A small model that answers yes/no questions on an image's attributes, trained from scratch: fusion encoder layers 6, batches of 64.
Rows from block 5 of the image encoder, named by matrix and row number. Rows with one number belong to one attention dimension. Each number is 500 + 40 x the weight over the matrix's rms, rounded and kept within 0 to 999. All counts start at 0. Numbers have three digits each.
# v: attention query, key and value (stacked) (encoder.blocks.5.attn.qkv.weight, 576x192, the v third), inputs 64-127
# proj: attention output (encoder.blocks.5.attn.proj.weight, 192x192, transposed), outputs 64-127
v.135:532473496581464504504562520542514481466559514518538552504431488501484542538447509494540524558448525471565522494490505421525514496519535443531508491535535572484465466480452473487535452504504551
proj.135:449479406454480469486533574468442420582459496540499461448482476439528490523538450504488436510536399536493464473521493413491513475539484495535510460441534513516459531417469500562505498477475527
v.136:468465482559493536467494493521455495431459401476535504475520548453593510547521450547516467557515512507483470497469485471508482508511516527529514467531523375483504470550435497651540532475455563
proj.136:465443433448522442515530490499483485543417524492534482530458524498449459421518507459443566431462453437566519522478401455533478480539477523482490492492512594588516497479569504477474433487459515
v.137:514589469416516534469410461518452456434516494510535473465452469486447480470492481480481525526449431509542495540489449487522522552452432461535478492445440461533504569476525539414491480474489474
proj.137:463488447469487501513534481511519433559464506507491498491502529493499508539503540481541516463570491511505554410438494474557557446515517451420501424476521466441517535480425507474466527444560438
v.138:518377525540478513509478467513444488508561501498506477494468460518545584492433495535499519544544461464561487525477529513467503497448491505498478457525491538543470511541483475520524503470434617
proj.138:494522431455538518477527558536555491562441510526521502484471520435518481525530539477475478486530430518456468479564386435532499519509528563486507469469483525561444576463472490559489481458505519
v.139:504437515577439478474522519480532527575469527463496508507442431498538522453504558436526514505498528490488521465531490546511527496556500493420486552509458558483502523507454479410520473503471526
proj.139:527520469562524503461513444496524477549465517548497438455572505484591508496504481546491484525503438505497482461551471471445506516461545526485516508506555456558428511510461494502508517477509494
v.140:535513484553518537484505555485462467478466493495461503443465528510475598504448548532542502507510458540581576497539475434488484518400513514462424488466489582557488442493472481459537523516484523
proj.140:505493434535548545501538441487592435517454529570531452468516514541532496456493539495469530454494422456516514535418515494482444489548501485479556505509543483436488486559443453448524498443503553
v.141:521520531538537505481472536474469496454522470497453501420424463479483491542430506582491554495527456532583600494502479505524498469521468476562512476454439459500517501465492508464556487523489476
proj.141:450483531562510480522557416496502527499451528549490453471541539528559495457486532502522450465503447521511523478496446521472474511528518527511510536523548481503462521514504539492494484499535472
v.142:427545533488461522515477507490542456549453498485486457535561515459463452504518442453531480486492494543463504515535475570552497476596551466471539568490494449502515541535481458437441441455539471
proj.142:477511574459475456542468494459506615542518506445505508489528544503449514490475465567489488563515545529513512504490490468483554524535555532470483529533490512513506487477544567486545468603504413
v.143:533445537473483466506487461528543494496554480559486449503509453533436545489403518520473546409502480476498482523480524471462525510444456523523465497467479476523461533503469590533495521532468464
proj.143:513498525448495481449496501510473502420593478484487575523530471536542469505564489498505474534494537515429444498502597540541469520472473479511575524541436472472521495444448435533494538436471510
v.144:478428485486509519471573457508457589440515488515534562487422502534563494529472560562535456485544510446499528530499495513472511543464482540537462516553522433511518501524467539536516598387431520
proj.144:529468477499591556506503459500479504430487504537510470510529489530523468466461507455521511474475485496506514504535452471506434535540486548491542541534514575477464475546429456559479486498495576
v.145:517468544519553489501417511487549518548444353434490497463362499398529428481604478529526480531524454565477447424470458618475492483482531494527547473436466374451556416521599387523527508532474468
proj.145:495532586527470488585436471536581629489492583476496492544506564477463537486465483524490559494551547460534544491459409528503487519519532549472414515584453519500464525556515561402518458555472438
v.146:425444526504508474507539527476523536466496563496495557577613563509557506464483496379536476574499549480542495510539570486508533466545520507480498514528458485441446505541410530484497567451447542
proj.146:567517448447525507465553510503539452569454469459539493491495490513510536431516505495547545482484494481536473503537473504500530507462502515488568499523559502607535395457551521514503480567502474
v.147:439381478652401583506595549541581574534537460514459500517364535487563397462481478452459493526522616457483509510488561404459504415583580491470558516432531565500434398527504475511490522491467406
proj.147:445462391491474448419531556502439411570482485570510522496470402470544434549579420506436435464498383515487439476509453400494496530536443452503457478470515509574434555427535488552481494463487568
v.148:489454529530567481509471486477458506471516528509516478415481460489544531512490535513478470572486481476488525500475484488467485530464495519431498502535490490551499463499483535571530500466441550
proj.148:427504450446499481518485521518455551518451546469537472520463515479485494472445497471532465498487433482524493551512433481493526491522504504447458548481474556464525537513478486482505467508427518
v.149:523615531409522426539537482473488456505484494544484491546484472552371553531524512446478469411487513477444491602544494555492505549436430522476470499537501375505532586501573593571493520489527428
proj.149:521485607446516538503455499491465624386636492426492513525523439537462505540406508520562518560524604557496533475529584583514506540457528528527526502475485459398536455508453517471531467565508431
v.150:461494508482531483511503476477477459508491508472506492549588459459414489581504495546489458475528438563528513573540557532554513480455498436487564518452533436497527547521561533366421480493499428
proj.150:511501587451488445501441533528456547516588486444456504446508489514478508508478502528509565467516569504524525494470526515477534525532463572545457523526464459497492498497540571415485489565452462
v.151:503506499526466445487505553483532540409541614509495481553458528478538443465559509501545487563466536516479515494464502484570509454521547507472510445497451482427518582491450546489534579483475535
proj.151:482499435479464497478543472497514412549380445465502545543541498501520501451576502438463568451544485509571511503452507426524506439541466485491542406536567508616501480437525511530467477497575477
v.152:491519497453552476518478473503512525458478531509590425497501493561521504480491538483477509543482471477433515538521494565487544583476460492533422404601494458549432571482500521574519517518524574
proj.152:538533551447522544513524489461488541423538483470494520476479455486532503513434524511609488489510518507491467472570505554507506496428545581492491514447505524438564476481398463483526516494436405
v.153:502468477520477491497507502484531446411559582511503471521521475498477528468477522490513556459485457494609537560481509475513518481426487445520488459510478500499476585484428570440464474490464423
proj.153:479514400486441477467517563506464380568427423531535509491503480520548499511554519461511492498536401547475477467475556436512514442502495424504532437431557481490550518454454502529515503454545526
v.154:518528447438496511459448539482532450486452466483469468482516565485469533465478481544474539468538459518505445514454485459465572493495526503445536535401455506447535590502506543564487358517513453
proj.154:516478529549548479563544481564599480552429507573489482503499522452535567504479519552500498506569436494483508432511469509523508536471484508447447462503555492516430544528476515472486489510546448
v.155:514445528572465482521498497518564531466567468548467413486418431570530511481503521586497522409499520440589521589477537536460541519440475534531492525513511508533484488508522503548517471513445359
proj.155:466498498428481505483481559490456515477518452506530575546539458488547484570534415474414418581512492583453501520531542435522473488502478453495501490499548502462486559424455504563490482460566552
v.156:555500471508548545511479520484531491483443468456479418557533469522459498486568420433494502477528546493449492459475488463439514494443520516507501509515370467500537535488541470535516502540506423
proj.156:471504576515510473528498477508482666465535496498464550530501473483434466528508536579463487536530543534476451550546503521480502527449494497497426489477511454498423513501512520462490461521564547
v.157:498545487491512536517549505506516532527427510452512483508556466512441485499572529512511478493546471478414489470574520487514453451403545469478502468448494408463562429503480505465468518512458531
proj.157:562486510548495473547440578491481534505512504477518508489498526492454544484462506523441514459472526469570469569475494491444421511507412526502377540536487579502488507553543506466519448494456571
v.158:508534518477490509477503519512506438463506569503542453543548602492448557559472441546509569466495439522514541552468501559502564441454506496506508553474442452454484563533432473470511443490436476
proj.158:510467550493488444521522477482532518563470520433447547513535505462497459501514572548495498533605476563531477462497473466559582481484503486505514440428591412524482563444510556480525446551534458
v.159:520595482450484509501485521475494516476503469491477437492496471513445411531529518545536507510498464532496515495515480499500505462502507516473466476573497430540527538479541484509462499484548479
proj.159:511457501512521493559464492487516478472482508490502542520508559488558512489490551494562484485544536471519463512463512533507479518479507501524488580520480557445492457500501513458485535509529503
v.160:492469529561491551467523489491463517492519464502495549480438572502550574522465514486525511520529505462557551465530472499493501469452482451507493459523493519484497465501457398518537516450449544
proj.160:464495455442530492503541502490503525548428531530524462494478498481472464460480488494428509468499417506551519513497426417519477505548515518510486483489511498565480503527518523523544447523462536
v.161:475575453497510452516461528458497502473434489485500464531604452464482504496518538476515498616442455502460533491514477552516485502511529486436477456543521524451505564490494544519479530526558600
proj.161:550490495490519506532519489493567412531448495453534468469500587542492536416450548485534536465447530420570502537473529549493475442492497500519557523528517556531605408522536481413527517496456495
v.162:555454527595518511484512532488473485507522514535481591474421538461482594533419509550503490471491534497647535537527515495504488445515516437447523434437455563493507419504490515463464489504431386
proj.162:478470414472478485451511531514537406547496468539563483480495421529525510498534539450468494482474377530484510472442498462499513507507491503529536440465600431508507539475521551510510397513527539
v.163:446485483500484482528528504482532549426513476467460442516469460523554458513477483496506510483544523434407512521481496417459523505506495505497493470537538501477481543472558560598552498491531551
proj.163:460463526469461462490526578501380516504473486477481546531464474435503396543543465525481454530564458537492466477552461482522538494510468486494434508462493537517436593427494505533472448470497525
v.164:547488537537495515491491469481476478492505562531530509508408577517497552483473549519452524477467470523593559482556481462534487523459497519556438465438461541506474443528487466471513510537496430
proj.164:516529446554496595466491443480563403477480470532525486492576483559551540523484504439542523463455502508473551503427565462501473512507523473448591441533492463464604452521453489502543556514486502
v.165:483517541466519449504447473519552473472499463543529502486533552482501511533499418478470514518530509542495440500471477504498519541565466526460562514521440453453534567507488466610504424516513512
proj.165:471501560451490473542505475471476581523490503380489495521490543532465516456464511503561499535497577500506516498525442537517613482476556528521561505531506507506549475486525563498507470574516414
v.166:521501486507513478535508511486512509474500526497480545495517492554501580481469462557511540496505492493532545533576469421521514476487508470505474450485509569507457576496522516568439517441456515
proj.166:559443524578511498488543491492508463532504480516512471435520511506524489494462595568484426491530397532490402495529551487491514515474507475507522498405560461416476486475462457493542525508552588
v.167:550517494561479465517461536477489499515493482505525436529554499511533454474494536504535544512476507525473547471498506441504498498499507526483512522509510508435484483466475438500532539529571573
proj.167:478477472480526480482501489463555467460491489480503493513469515477509536490520535522506530430501498493512470561453552529484485441557513470525564485500512536550536514490507464456536519483422476
v.168:509446446543546506507567474542480557499491512483513545524454541499565485523467568538493438511555542462421492519482455392539421526518569516435512527477533533516546451479480483453464494477530488
proj.168:426488455515467466435477523516389427497501460534495511496489452518477442510550432480436481447414422472489496512485507436457488497548421493520424523503474554522478591514568487552471516458437590
v.169:534544501475513471504497490494503460407565519464533431494571433525378504513471507466500557507457469488537506557459493487506501512419476425461440453510476537529478540503398533453489533515523632
proj.169:539519546446557509452533501510564532466476524465447566494512555461526463474551594524454517502543496487509493526527544528529463472478470520488497497518505498477485471435457456520437549440493483
v.170:543432499451526445542450482508552503542466466502459486512542552524464544481436442502490521449482518520485518503505456413473523500450485499558493490500548528567481561453528534534512511514513446
proj.170:503507589538532499500523418519521555432548545483477501507491503520524482468476560580535486485517553492463474512533525584480488531495555561504556526508479488456513489515494461445497542531486474
v.171:490487489489550512483549463487496520487490511492472442493465453497493515516502483493484490477511545471517511511534519517457500520497493512476455508474467497488519470520511558485521551511468519
proj.171:508476494507519567496501508546491553428530481484526485479498475529476514491443517492501523480455514485501525529507523528467461527511474502456517469502501522481500500532478487518472475432507541
v.172:529541480511473482541470496458520475528499460489502520519508495564496549477453468487468512432528539480456491518496516436502509524474465498520485466495475539501451495514561499572478494500505492
proj.172:550495516471521491503526529476515506438592456460505510482459441532449546523517530519553496549459539512456492531515604587523544484482481474542545457466499450464590461498461458469513494484511505
v.173:527520512452520421546475493460540510506578490527508503448500514503517496491512482517480518515510496478486510515472464527526495478500535515500504525593554434495518509501451510607458478536507521
proj.173:501521538513508495526465503532515510445506485458510484573511554553461535430485550459524566493438542448533505555490530525504458460464498516512531545483493533489594456519585524469549483580484474
v.174:546525488477471533474463535480484511503408491511457571500543539449552413481566470546550503590473452554420477351521447485497500458602566504537483441429479479453557520517496449538568509526556574
proj.174:557494487591490536538539446518617470510485570538460523484492547449510521501532478479515551451562491453524531463423467559535457553570510505485491505571432499577431480555516510463483535495486503
v.175:468535478484462553516502524495538550511474495467477433561493472467462319459571438481490461469504524528463512488522552510463508451554584519498542491482492477520516485481556503473404462525587406
proj.175:496473533552482480455477534546500492495549466524450555512502434507515485548605441516433521496474515472511468531523561539520483532494436439508443488528482467522452483464574522499454533516520514
v.176:523486437535527488490539502496472520518512506461515483492480480503533447490521589449509486552510513486440474484475533517531509496484518512465454527503507492510517477517522501434497538497504558
proj.176:529517524528536537495453443509488563422531550553484513498515508490496503514478482504459528475468540479529539512497505532472412542509478545482418541545480511545466488553492488506494513487453505
v.177:492463493459481540489521522523499532447543600555543578466506556488609587466478555521521509622443470441572541506503415507561497496493490528437506508499546557515441517510408549452523559453450523
proj.177:490487345523473513493517496456490343558396500523571474502472524467534504490479467409516470475513413524543509480437474403509490444555478424432530465484546570556561536511482489540552500450506552
v.178:462528498562471545487533501566455516444518431485532433472502506462504382553585492498496447497498492500477440478462510544505465462510527475516512525499507551442539440505544456478529519483508536
proj.178:453458515489492499475480457547485468538466566477458517530525537495516447504495438455401503504495530476566546508441484451518461504524462515472476500604508522539457484464541532497437526483526546
v.179:496527461503536412494509515464445456399515509460544426502610498526405439581437498503561568427582496529489503537511520489407555511387453448529529478548430488475547479475504554508510518451435548
proj.179:527478608474580483558520476559549619435509535516449548510469499452482473476508693605502526481556495505514440513523487579512533493421496568483479532459532439480374506454437504471431462512494490
v.180:519465415515519570459564468487452523511478455458533449479436468479529405472514556465493498500557492508394493421488550537454541527489487519574474446503490542504518485464519491547601534505579529
proj.180:517550531534478545558481475523505514463432511579469488472463510457519508527477500530550500444536477475498478477492427503503433542499523528475428505552439493514414522556467524458484511419449483
v.181:506514540505448568467473510518510442527484469582489559496388525505459531515553419491492539458441465549592567516522500491516508459565489503439566469506452531436523451485526504486432452550431352
proj.181:499484513551507412513507484524592512548510533497519472506534538541507499431514544487499577501524493479528466483450531555538540470504499501531554506518541434530508455471510571478517477531550466