config.yaml
encoder_norm: "layernorm"
encoder_mlp_ratio: 4
encoder_head_dim: 64
fusion_encoder_mlp_ratio: 4
fusion_encoder_qk_norm: true
fusion_encoder_cross_attention_every: 1
optimizer: "soap"
beta2: 0.999
eps: 1e-08
max_precond_dim: 1536
batch_size: 64
adamw_weight_decay_other_params: 0
Rows from block 3 of the image encoder of a small model that answers yes/no questions on an image's attributes, named by matrix and row number. Rows with one number belong to one neuron. Each number is 128 + 32 x the weight over its row's rms, rounded and kept within 0 to 255. All counts start at 0. Numbers have three digits each.
After each neuron's rows are labels from the 100 images, of 14976, where the neuron reaches its highest value: "responds to" is what is common among them. Only what is clearly more common there than usual is listed. The data: photos of arthropod specimens (BIOSCAN-5M). In brackets: how many of the 100.
# fc1: MLP up (encoder.blocks.3.mlp.fc1.weight, 768x192), inputs 0-191
# fc2: MLP down (encoder.blocks.3.mlp.fc2.weight, 192x768, transposed), outputs 0-191

fc1.319:131147129139072110148169147128133160126178159131127113083133114167158115085094084179085147134116165117121200090083018130149127090109082057150103112158142093202137093188149102159144159135134108131118072148142129111114078141160134169091114158119116193141120155125119132116129139094103141135143130117057088143161110102090174152131084079155151164125136136091152098109105161123175072129146089202132141095137096129111124100167163160151102078074123104077126219092137094188156108120057189197116179111162103125093122132140105141124118116119100145117094142156102110081118156120143140090
fc2.319:154151150176109117099095140105150116123125087119105116101124173176095113121089134051108167067148140113108140143200172124129164129153172127134159114130133125136112153067100159119122095110169159063079139132124149172065112108131158175098085083056129121122085103133151107129110111075129144110153105105163172142126146089177153130202160113099108154143157158129109150102134170076142145117116075066116125109108039091148100158063096156134124166112158093131089075093095143131119120136139136126048092184128181092117083115168159082124187127122143149075163111176154178201127171112107096136
responds to: order Coleoptera (57)

fc1.365:119095129131182037118132156094079089040159131142135156141121084141178112088127182130155154132132147168141172144194108164112077123120079142160153110122133144142108147122099159176079150110133126126182156183113133116145148147114126061114108149109153101115174125052166128113121145121099148119122115137139133163151125156091122123107109102137153089140085156082091126106065097099113083184112101161080210117096139117137142169138153143073144141106103109183158117086227177157197134090158073121136164122150096143119154115125147134160162116135134181093095128100122084088133178097199124187
fc2.365:140123157138155136151079121126112123230099132154107060146136190130093130172104163148145147087078197092064117073122164119117158192132136123156146154142167198124161102117145110170057172100116190156122105080097175104095134118125115123124104172144151184080117137130111129105144095076109101112183140112164114159144146115143064118147134120135146139070132178150119185181102156122197132150099113149143080111101100119137155107132116113169097124064066161108145095136107101168077127093141096164129093153169084153174120105162134091063113133124149164107146149150051133145106114185104141132
responds to: order Coleoptera (48)

fc1.133:118122096127128086099172100180054110141091172081145105160091087139131136132164132136116162141169145150114044123131151120102075157091129103128118050110105143118152131127086133098129144146101100141138088142143108073136119113139144117181079187146119156143113157132112127131170091195163128097205143130074105071091104207041186084136122157117138118146117073168141123129112163120123122119184157109203180175065130146154124085128095138139113140179108095097164129105112120124094088090161066095162074160168135124076123098129090157095190117132090143174122108121091094111153095109126106139
fc2.133:128099144111088118122108173106127088186150142175108160134153169151079122143168094161118124122109162063206132068091066111101090158129139125093142096130101068113056123095134085109128129105151121123088171127125158119126122092107114104133150131128132073162119127083158158105104154105151133118106126095158150073125173065130177158165110149148117194107120142159113097116146058161128142146139088195106168092169106194118176159128076172125160151142141139145129050116135155153128139126187109113073180160176152066093180169109156092136090183133160162100157122178117070137096156135167176131
responds to: order Hymenoptera (43)

fc1.78:120137159125173113109135124136143115102150113106152125205170094097135167138040126156188123086134125137142173098135127111135096124097136161125149101121120108163149148072103125157163163120092182144141143155074126134142154133126114173083093074092123085097092140137128075145113197136143103107074069168102106199169146152086085110098182057129153090136158157175075142171144131128095127134170109068117124163179141170074159144100175158146165125165119144112166107135184061133185166099155111150161137091126150145206136130123072093146205107089110151120089116125135126171092140157155107171
fc2.78:103108092113194158140121131084117126118084107142083178100126109078093068137155117166151095119173169082162146065138155161150177146133121142145123174160181148136101126132169151127071047114134124120135120092114110108136126121108232084188189153108159150060169119175115138181197125126112071093141165144126088171109123178116130121141149120074149084137158122076154122124156114178164169223136084198083083106158166143114152149118150149139136106115098158143076163092142113131101082121140134132146124094115084163133101160118112110070117112141157123165152127184134115111172120104159120126
responds to: order Hymenoptera (47)

fc1.642:208123085143176076144137092130191158135155213135094125153127108097175157132193148128102088143134156182124084153143111119094106094176149156117174193108162107075082113129136124177102140113117111137126160147140130131157126112158067114120129163147132132116138156073157094127109098151137107138052095126139107143219175118139086141110099141164143166149070146079072152084133115152108063132131072136140109090091163158102130168117167108143170115161147148145147145085105158176119121103144113120150171127179151070193091108060143128186114135080190125154163133105139090145099185172144123125
fc2.642:076136157123121144130123108122145110147136050136149126128136170075117117171137114153185166102097130091103180117082198202123161165153154106104145117159115131176138130158103115087116122129160181227140134206124146151120134137142121106114168115101134078159220083155118140081134121106127130109164198142145141095076061081084172120144156086100153075115120131168080208108169122147178149150115141173090141156173130133099156077126117135121120101074123150132174123138161097133120126154117129143055127069122075099150157134200156167100115141127165134085115086168100107103146128112107150132
responds to: order Coleoptera (37)

fc1.335:130138169100141126142143093182070082160127181075125126175109151101130112125186125098094143126114164194129076198131123152141132165128153111105094136161118183089127177175119123087076130097123096150172114165138115162121111086104144040106137133060082123142108115158127110139107117134146122080089124157125147152104081168104091104093137065160138102105125145170119165168123114169119095163161114123139128133125151122166125154152168138119146178102186163161162078079102226150164120092177140086173147089182066161101164095119100122078147082088130075121154146127133073088150170113162086117
fc2.335:154118145097109070132060111127155073193080126131069184156108144068090078185167089126144088118149153147144133066135096150109074115142099120097080134125133119167073127120146123156170156164121126173135193162164137072136172138097160140152143175151174149144162129109077085117111092112163148197170144110102123120122224108105146108134130203170100195156120145129146162123076117158144107153109090148103110086138132167096184150124111149121130151119174166086154130133120089102154103181123105115103143198127148128145157139086119095123070109169197149107074130150167132143115084137128133159
responds to: order Hymenoptera (50)

fc1.396:138113129098144114163162100216109083169168157082163096111115152108122121123160164126093155163110139171109107206128147147148106186143107130128085130170109142105174205163123152122101082093106103159131031147183129113132093119111123077115142144085114161136156147126150139118081134179135091124109097117088140176104103189094118098090133068152132126106172123126120124195110075132121082112182157114158166109165112137161119114145128142139111193136216135128162118098094197153153103059154101088138128084154119119115172111116090100064198132108072089176147160166137111158124159142111151119
fc2.396:169097144101139106144105145095156100114129142119061179114116171141126092191159123166165076085183158183162098065131067160097087147125122130128124161144173118159132106130099144129141131136127110159166162161123155062122110149100124119136130122150221092123106125122147114096147109091180156143135118139102124142111212096104177110110104151173099188138133124133191148067130084168167157085108105160108138110092153190118224145145089149095113141133133138108135100113146103124158173204160127088121210171134161123130171122076131129097052165153156162063137117187137116130136159122158130132
responds to: order Diptera (65)

fc1.32:119173130081167092168158107169098107141112158100139077116092110078171171162175130121120151081126174126136069132118146089113069136113123117129133169124038083145180098178120108109128127108168153170156127137156077120130094136104161076162154180167167166087152149140154197082204142149094121130107136144160144114098150171078177108046105125148125136082132063188139104102170125154121083140119178168142120129047175117137150151115163093124098138118117138097144136101126182169143129125153151074192115102131154095146141107094064133082151108079107145087115104127136145173131095144118070118
fc2.32:157114136095037093160048160149110126139135118164176112150090140161103187130098130188094111156157109048091169150140086148113134150103018138099129133148058081155115113139142136096132104093101155112084088139146118008139103103102060067157107086170147138152174146107143150079151125146136105089176103146176142067175177173133100158150178128133122169148124123108142127084093146108154097105129171109133152098146122137149103125156087141167075177100159154127111144094130109148110113084137106149118152162164152105134150149152118164133134142109087117150133161144075093162144126148114111083
responds to: order Diptera (67)

fc1.500:148106146109172163127163092151116028151135154113138094151134115077139155104177083090108192093137173123069039144162143105122102149140103135114080098101108100072196182167097104112158116105058137144162050143208142125115128112089129094112093137154099110145134174146084128137177169133165113096120139153120118166155118112039147101137129167173111059138149117153121133130118161154157109116166123177147100145171097142139133101087115177151168130162184114138101118101145127127101106109106078065131105145151086108079158101174108145115174116077112156122110143168078095102116159141087094125
fc2.500:141058140114122132088123194156172134136153090189143149132165085185131104134155086148083145147095169060190115088103117147137077131150167105087153098149072129148133121094152085124144145095154124141115200114120126124110115151072116080120078093124113114165056154121124058099104114172181095131155162139115155148100174151103186142140142188121094133100101140143104137122139075201129162130139107156127163137149165172147139102133060148130176116124086118087104082124169143166106096112155106074067162173145146096143154113084129141108099145152179140060130163135153140123083153143135198190
responds to: order Hemiptera (41)

fc1.653:093163158107144143086141140141080082091137100086104135170149148120144163051146134173117095096166104157085058170154128131145127175108105157117144142169157172108102153136164203088160033114135162124149095155120133092146113122113132094132116115150127104094129109171174106134168138136140126065116034171132143138068102178140127050095149098116117119114137148110141193126121125163131105110193157120146167138153181083112180095119065134121144166116159090150112166152118198142080130108147117061070074098127110128120099085124116122113123130037084104106145137164083112100116128150170108115
fc2.653:150116102109172109116087105244072114106149134058125145150118112146114138106069146147109100105093090184093078182118145160162140165132132115158095172138167155098103184111146162133147106144116109183135116119107130115136144124096103106127147129149179108129159092105099119093157121171137172116065138128102088149157139192083125125119099099121113061161154107109141108118121092097089077091133145103150139158141140114170097121160110124111158111109193155114144129136109219114193098099081142094198129099164178140143120093123083185120111146139117100159115118126170152099127012177095081076
responds to: order Diptera (66)

fc1.377:156155092144158107143125129151113161120141146121113128132101169130065088124131122094103181123103168180158127172107169131128150128133162160134145175169141112123045124139132110102132110135089065105097183121136117096117170119130140065195150174106049094134130096139138090119103158126145128126050138122128096119127088159140020124176082074154139116137146121127107171114196160148069108172115082129041172116147109157102113145193135118139181163113154158143149140126111227124134095143115110134172112070113100174116090167034170136087122102122136140135113144113113115138130168137124110183
fc2.377:161108140064117082157089109126209183139115136136098152099092122065101097138107127147143118121166126100119180065111123162133120131126113126128118124137160090129076171157179116125109127154095128166061101134107115097135138128136205142148115132150143189159179150196066101110159112155141153130184100152143140136151132094234116080115144122074184153164123138084131166115075147176153075147136116168121185177146145113114099066155137167149102125089141169060156124116133084123176174150111138147150122181168076145195140135105148149092103103113161129175108142103108091139132079106090140185
responds to: order Hymenoptera (46)

fc1.598:108147115098129119127145082150067097117133200179148096167132052152119131128174134121136169158139171129051081138197156117092121174186106120089164156146131113156204130122155116136118138175097091147137047137153119141121132118058110109153114193133098107121083181112150146079175131123155128111154167131116108071122117136076181121077126140135135129156124117153172134128120157174128119190167090134187144163160145142155138115092098145127135151140113117118113056150125160074120067080110121080167147144110108081104171123168101193131152131161110087165151161142106083058112099170130089077
fc2.598:153076104123139118085126159164134149134172078167131164125190139177119091148152117155089139124139154006170164065111087113116138157132142096084134083139116075145086115096138121109124174099132129133130174140157101130128218129093150104085102084110118106206140110080159148096057169102150154084148133135121136084108127084104161138181129148099129140112138093138087114078137102195112151145146120159128146117163107154159182059135080164138169121090101148114074102117102150131091073093160129085070159189118140113202138149101162126125077180164171142139123096118133127135086134121133147159
responds to: order Hemiptera (33); order Lepidoptera (31)

fc1.13:144135088131097139138115116080123152135173090107180167141109095182138144147165173151092137142095166134148158139131174225105091111157164092134159116130100148192086103112090176136096198109124134142102130156140159163083153174128110115104102125138074119153157098091189140087078077099144159132124150107131158135199134100151109143186110082160144156193144109144108075107100113139120084161140106136102117138139100178110073146114159142134170094106157083139160141083140103130255176082121139140118176160137150098118151142131152099142121089179110144112131115080105129141158228101127134104
fc2.13:127118131159090120107089164107132123126141185166105123144173229143158086151101173129107158086106144076097166130152143130074140184129143078116136116106144151143132165140139118125170174121131159220107097140123150094158165136062103088132065116109146169093158149071118140119162087139093114124161121077125115188120116144108091102111102105065095123175197135085072143124093153155138118141105102154121068132105126129156143166191134117140083112079157138123112141174092145139111075094086124138115156174159119127140182075172114108086129169181134132086179197193112123186158095089152145149
responds to: order Coleoptera (40)

fc1.345:131123136126109161142140086122110082218148131135153091108110093150116128158164123082128152107114158082044096119167135136109126153199129132073131155143112100141198126151137081096096144142090104177115074124199118174142130101063106074144100162121111103140076124108108180076164161127106145128136197123150096073144135103079178136143156131114146084096128121119151109115118102160129091152138099140160097198141115160183163121079131150136163137214143104101146129165124131076146084099105099095158116167141143109112169107167083201104150156137136103108113158159089036054130105171122119139
fc2.345:166102114151144109110127137190124116172152111203156159157190124140128117137171123137068130117094167005177150122103106112126147100156167110099144064161138104105150158128130135125144163036146150169133152144133069145132172107056150114110108110113126082191122105099164116117109108130215128081120125133164165106114107104151121146177155123094126138131132116143106136091128132180114130160169098145137177161155122118136120057141075172144161147079098147105076116139134189172093044076155161084116177155111116130198112155128145145135091136169166174163141132116151134126099118116119179157
responds to: order Hemiptera (62)

fc1.219:166200137149169102133110168184111146148131163120095118160100174142109103146149115147143161137115167177140089137141181097157134150109120142131126169155170161126060129131143122112136120132127136117148133135096129068138140141159125119166155151137070089146150107135118057171146180088114152144053096114139107121132101175082086115165072093133109124161142116155119222168184151154069145157153053131081127143193179121138128153167134161132175189125152184149165174129114180150127117088139107108139127114123080170120100152032156180107072115087158141118123165140140119106118139175194069173
fc2.219:149099125067076040107058087156151126168106126184114126104118116056115104129133104143071122125152126128117209098099117177139098174092099141108130109127116088105047170149153104129123122130092131156062130136101126140127125110106188109143119159153115171146129160164094095090133152153183160165199132121136186090167142078171075094108195125073176161148113148112078129113088186153104064151109117145122146143155137134092106122126144130108104171086161144043144100185129112132136106181111130187143092142172117149160143156143122154134112093153116087163118168138156145131126128076078158141
responds to: order Hymenoptera (49)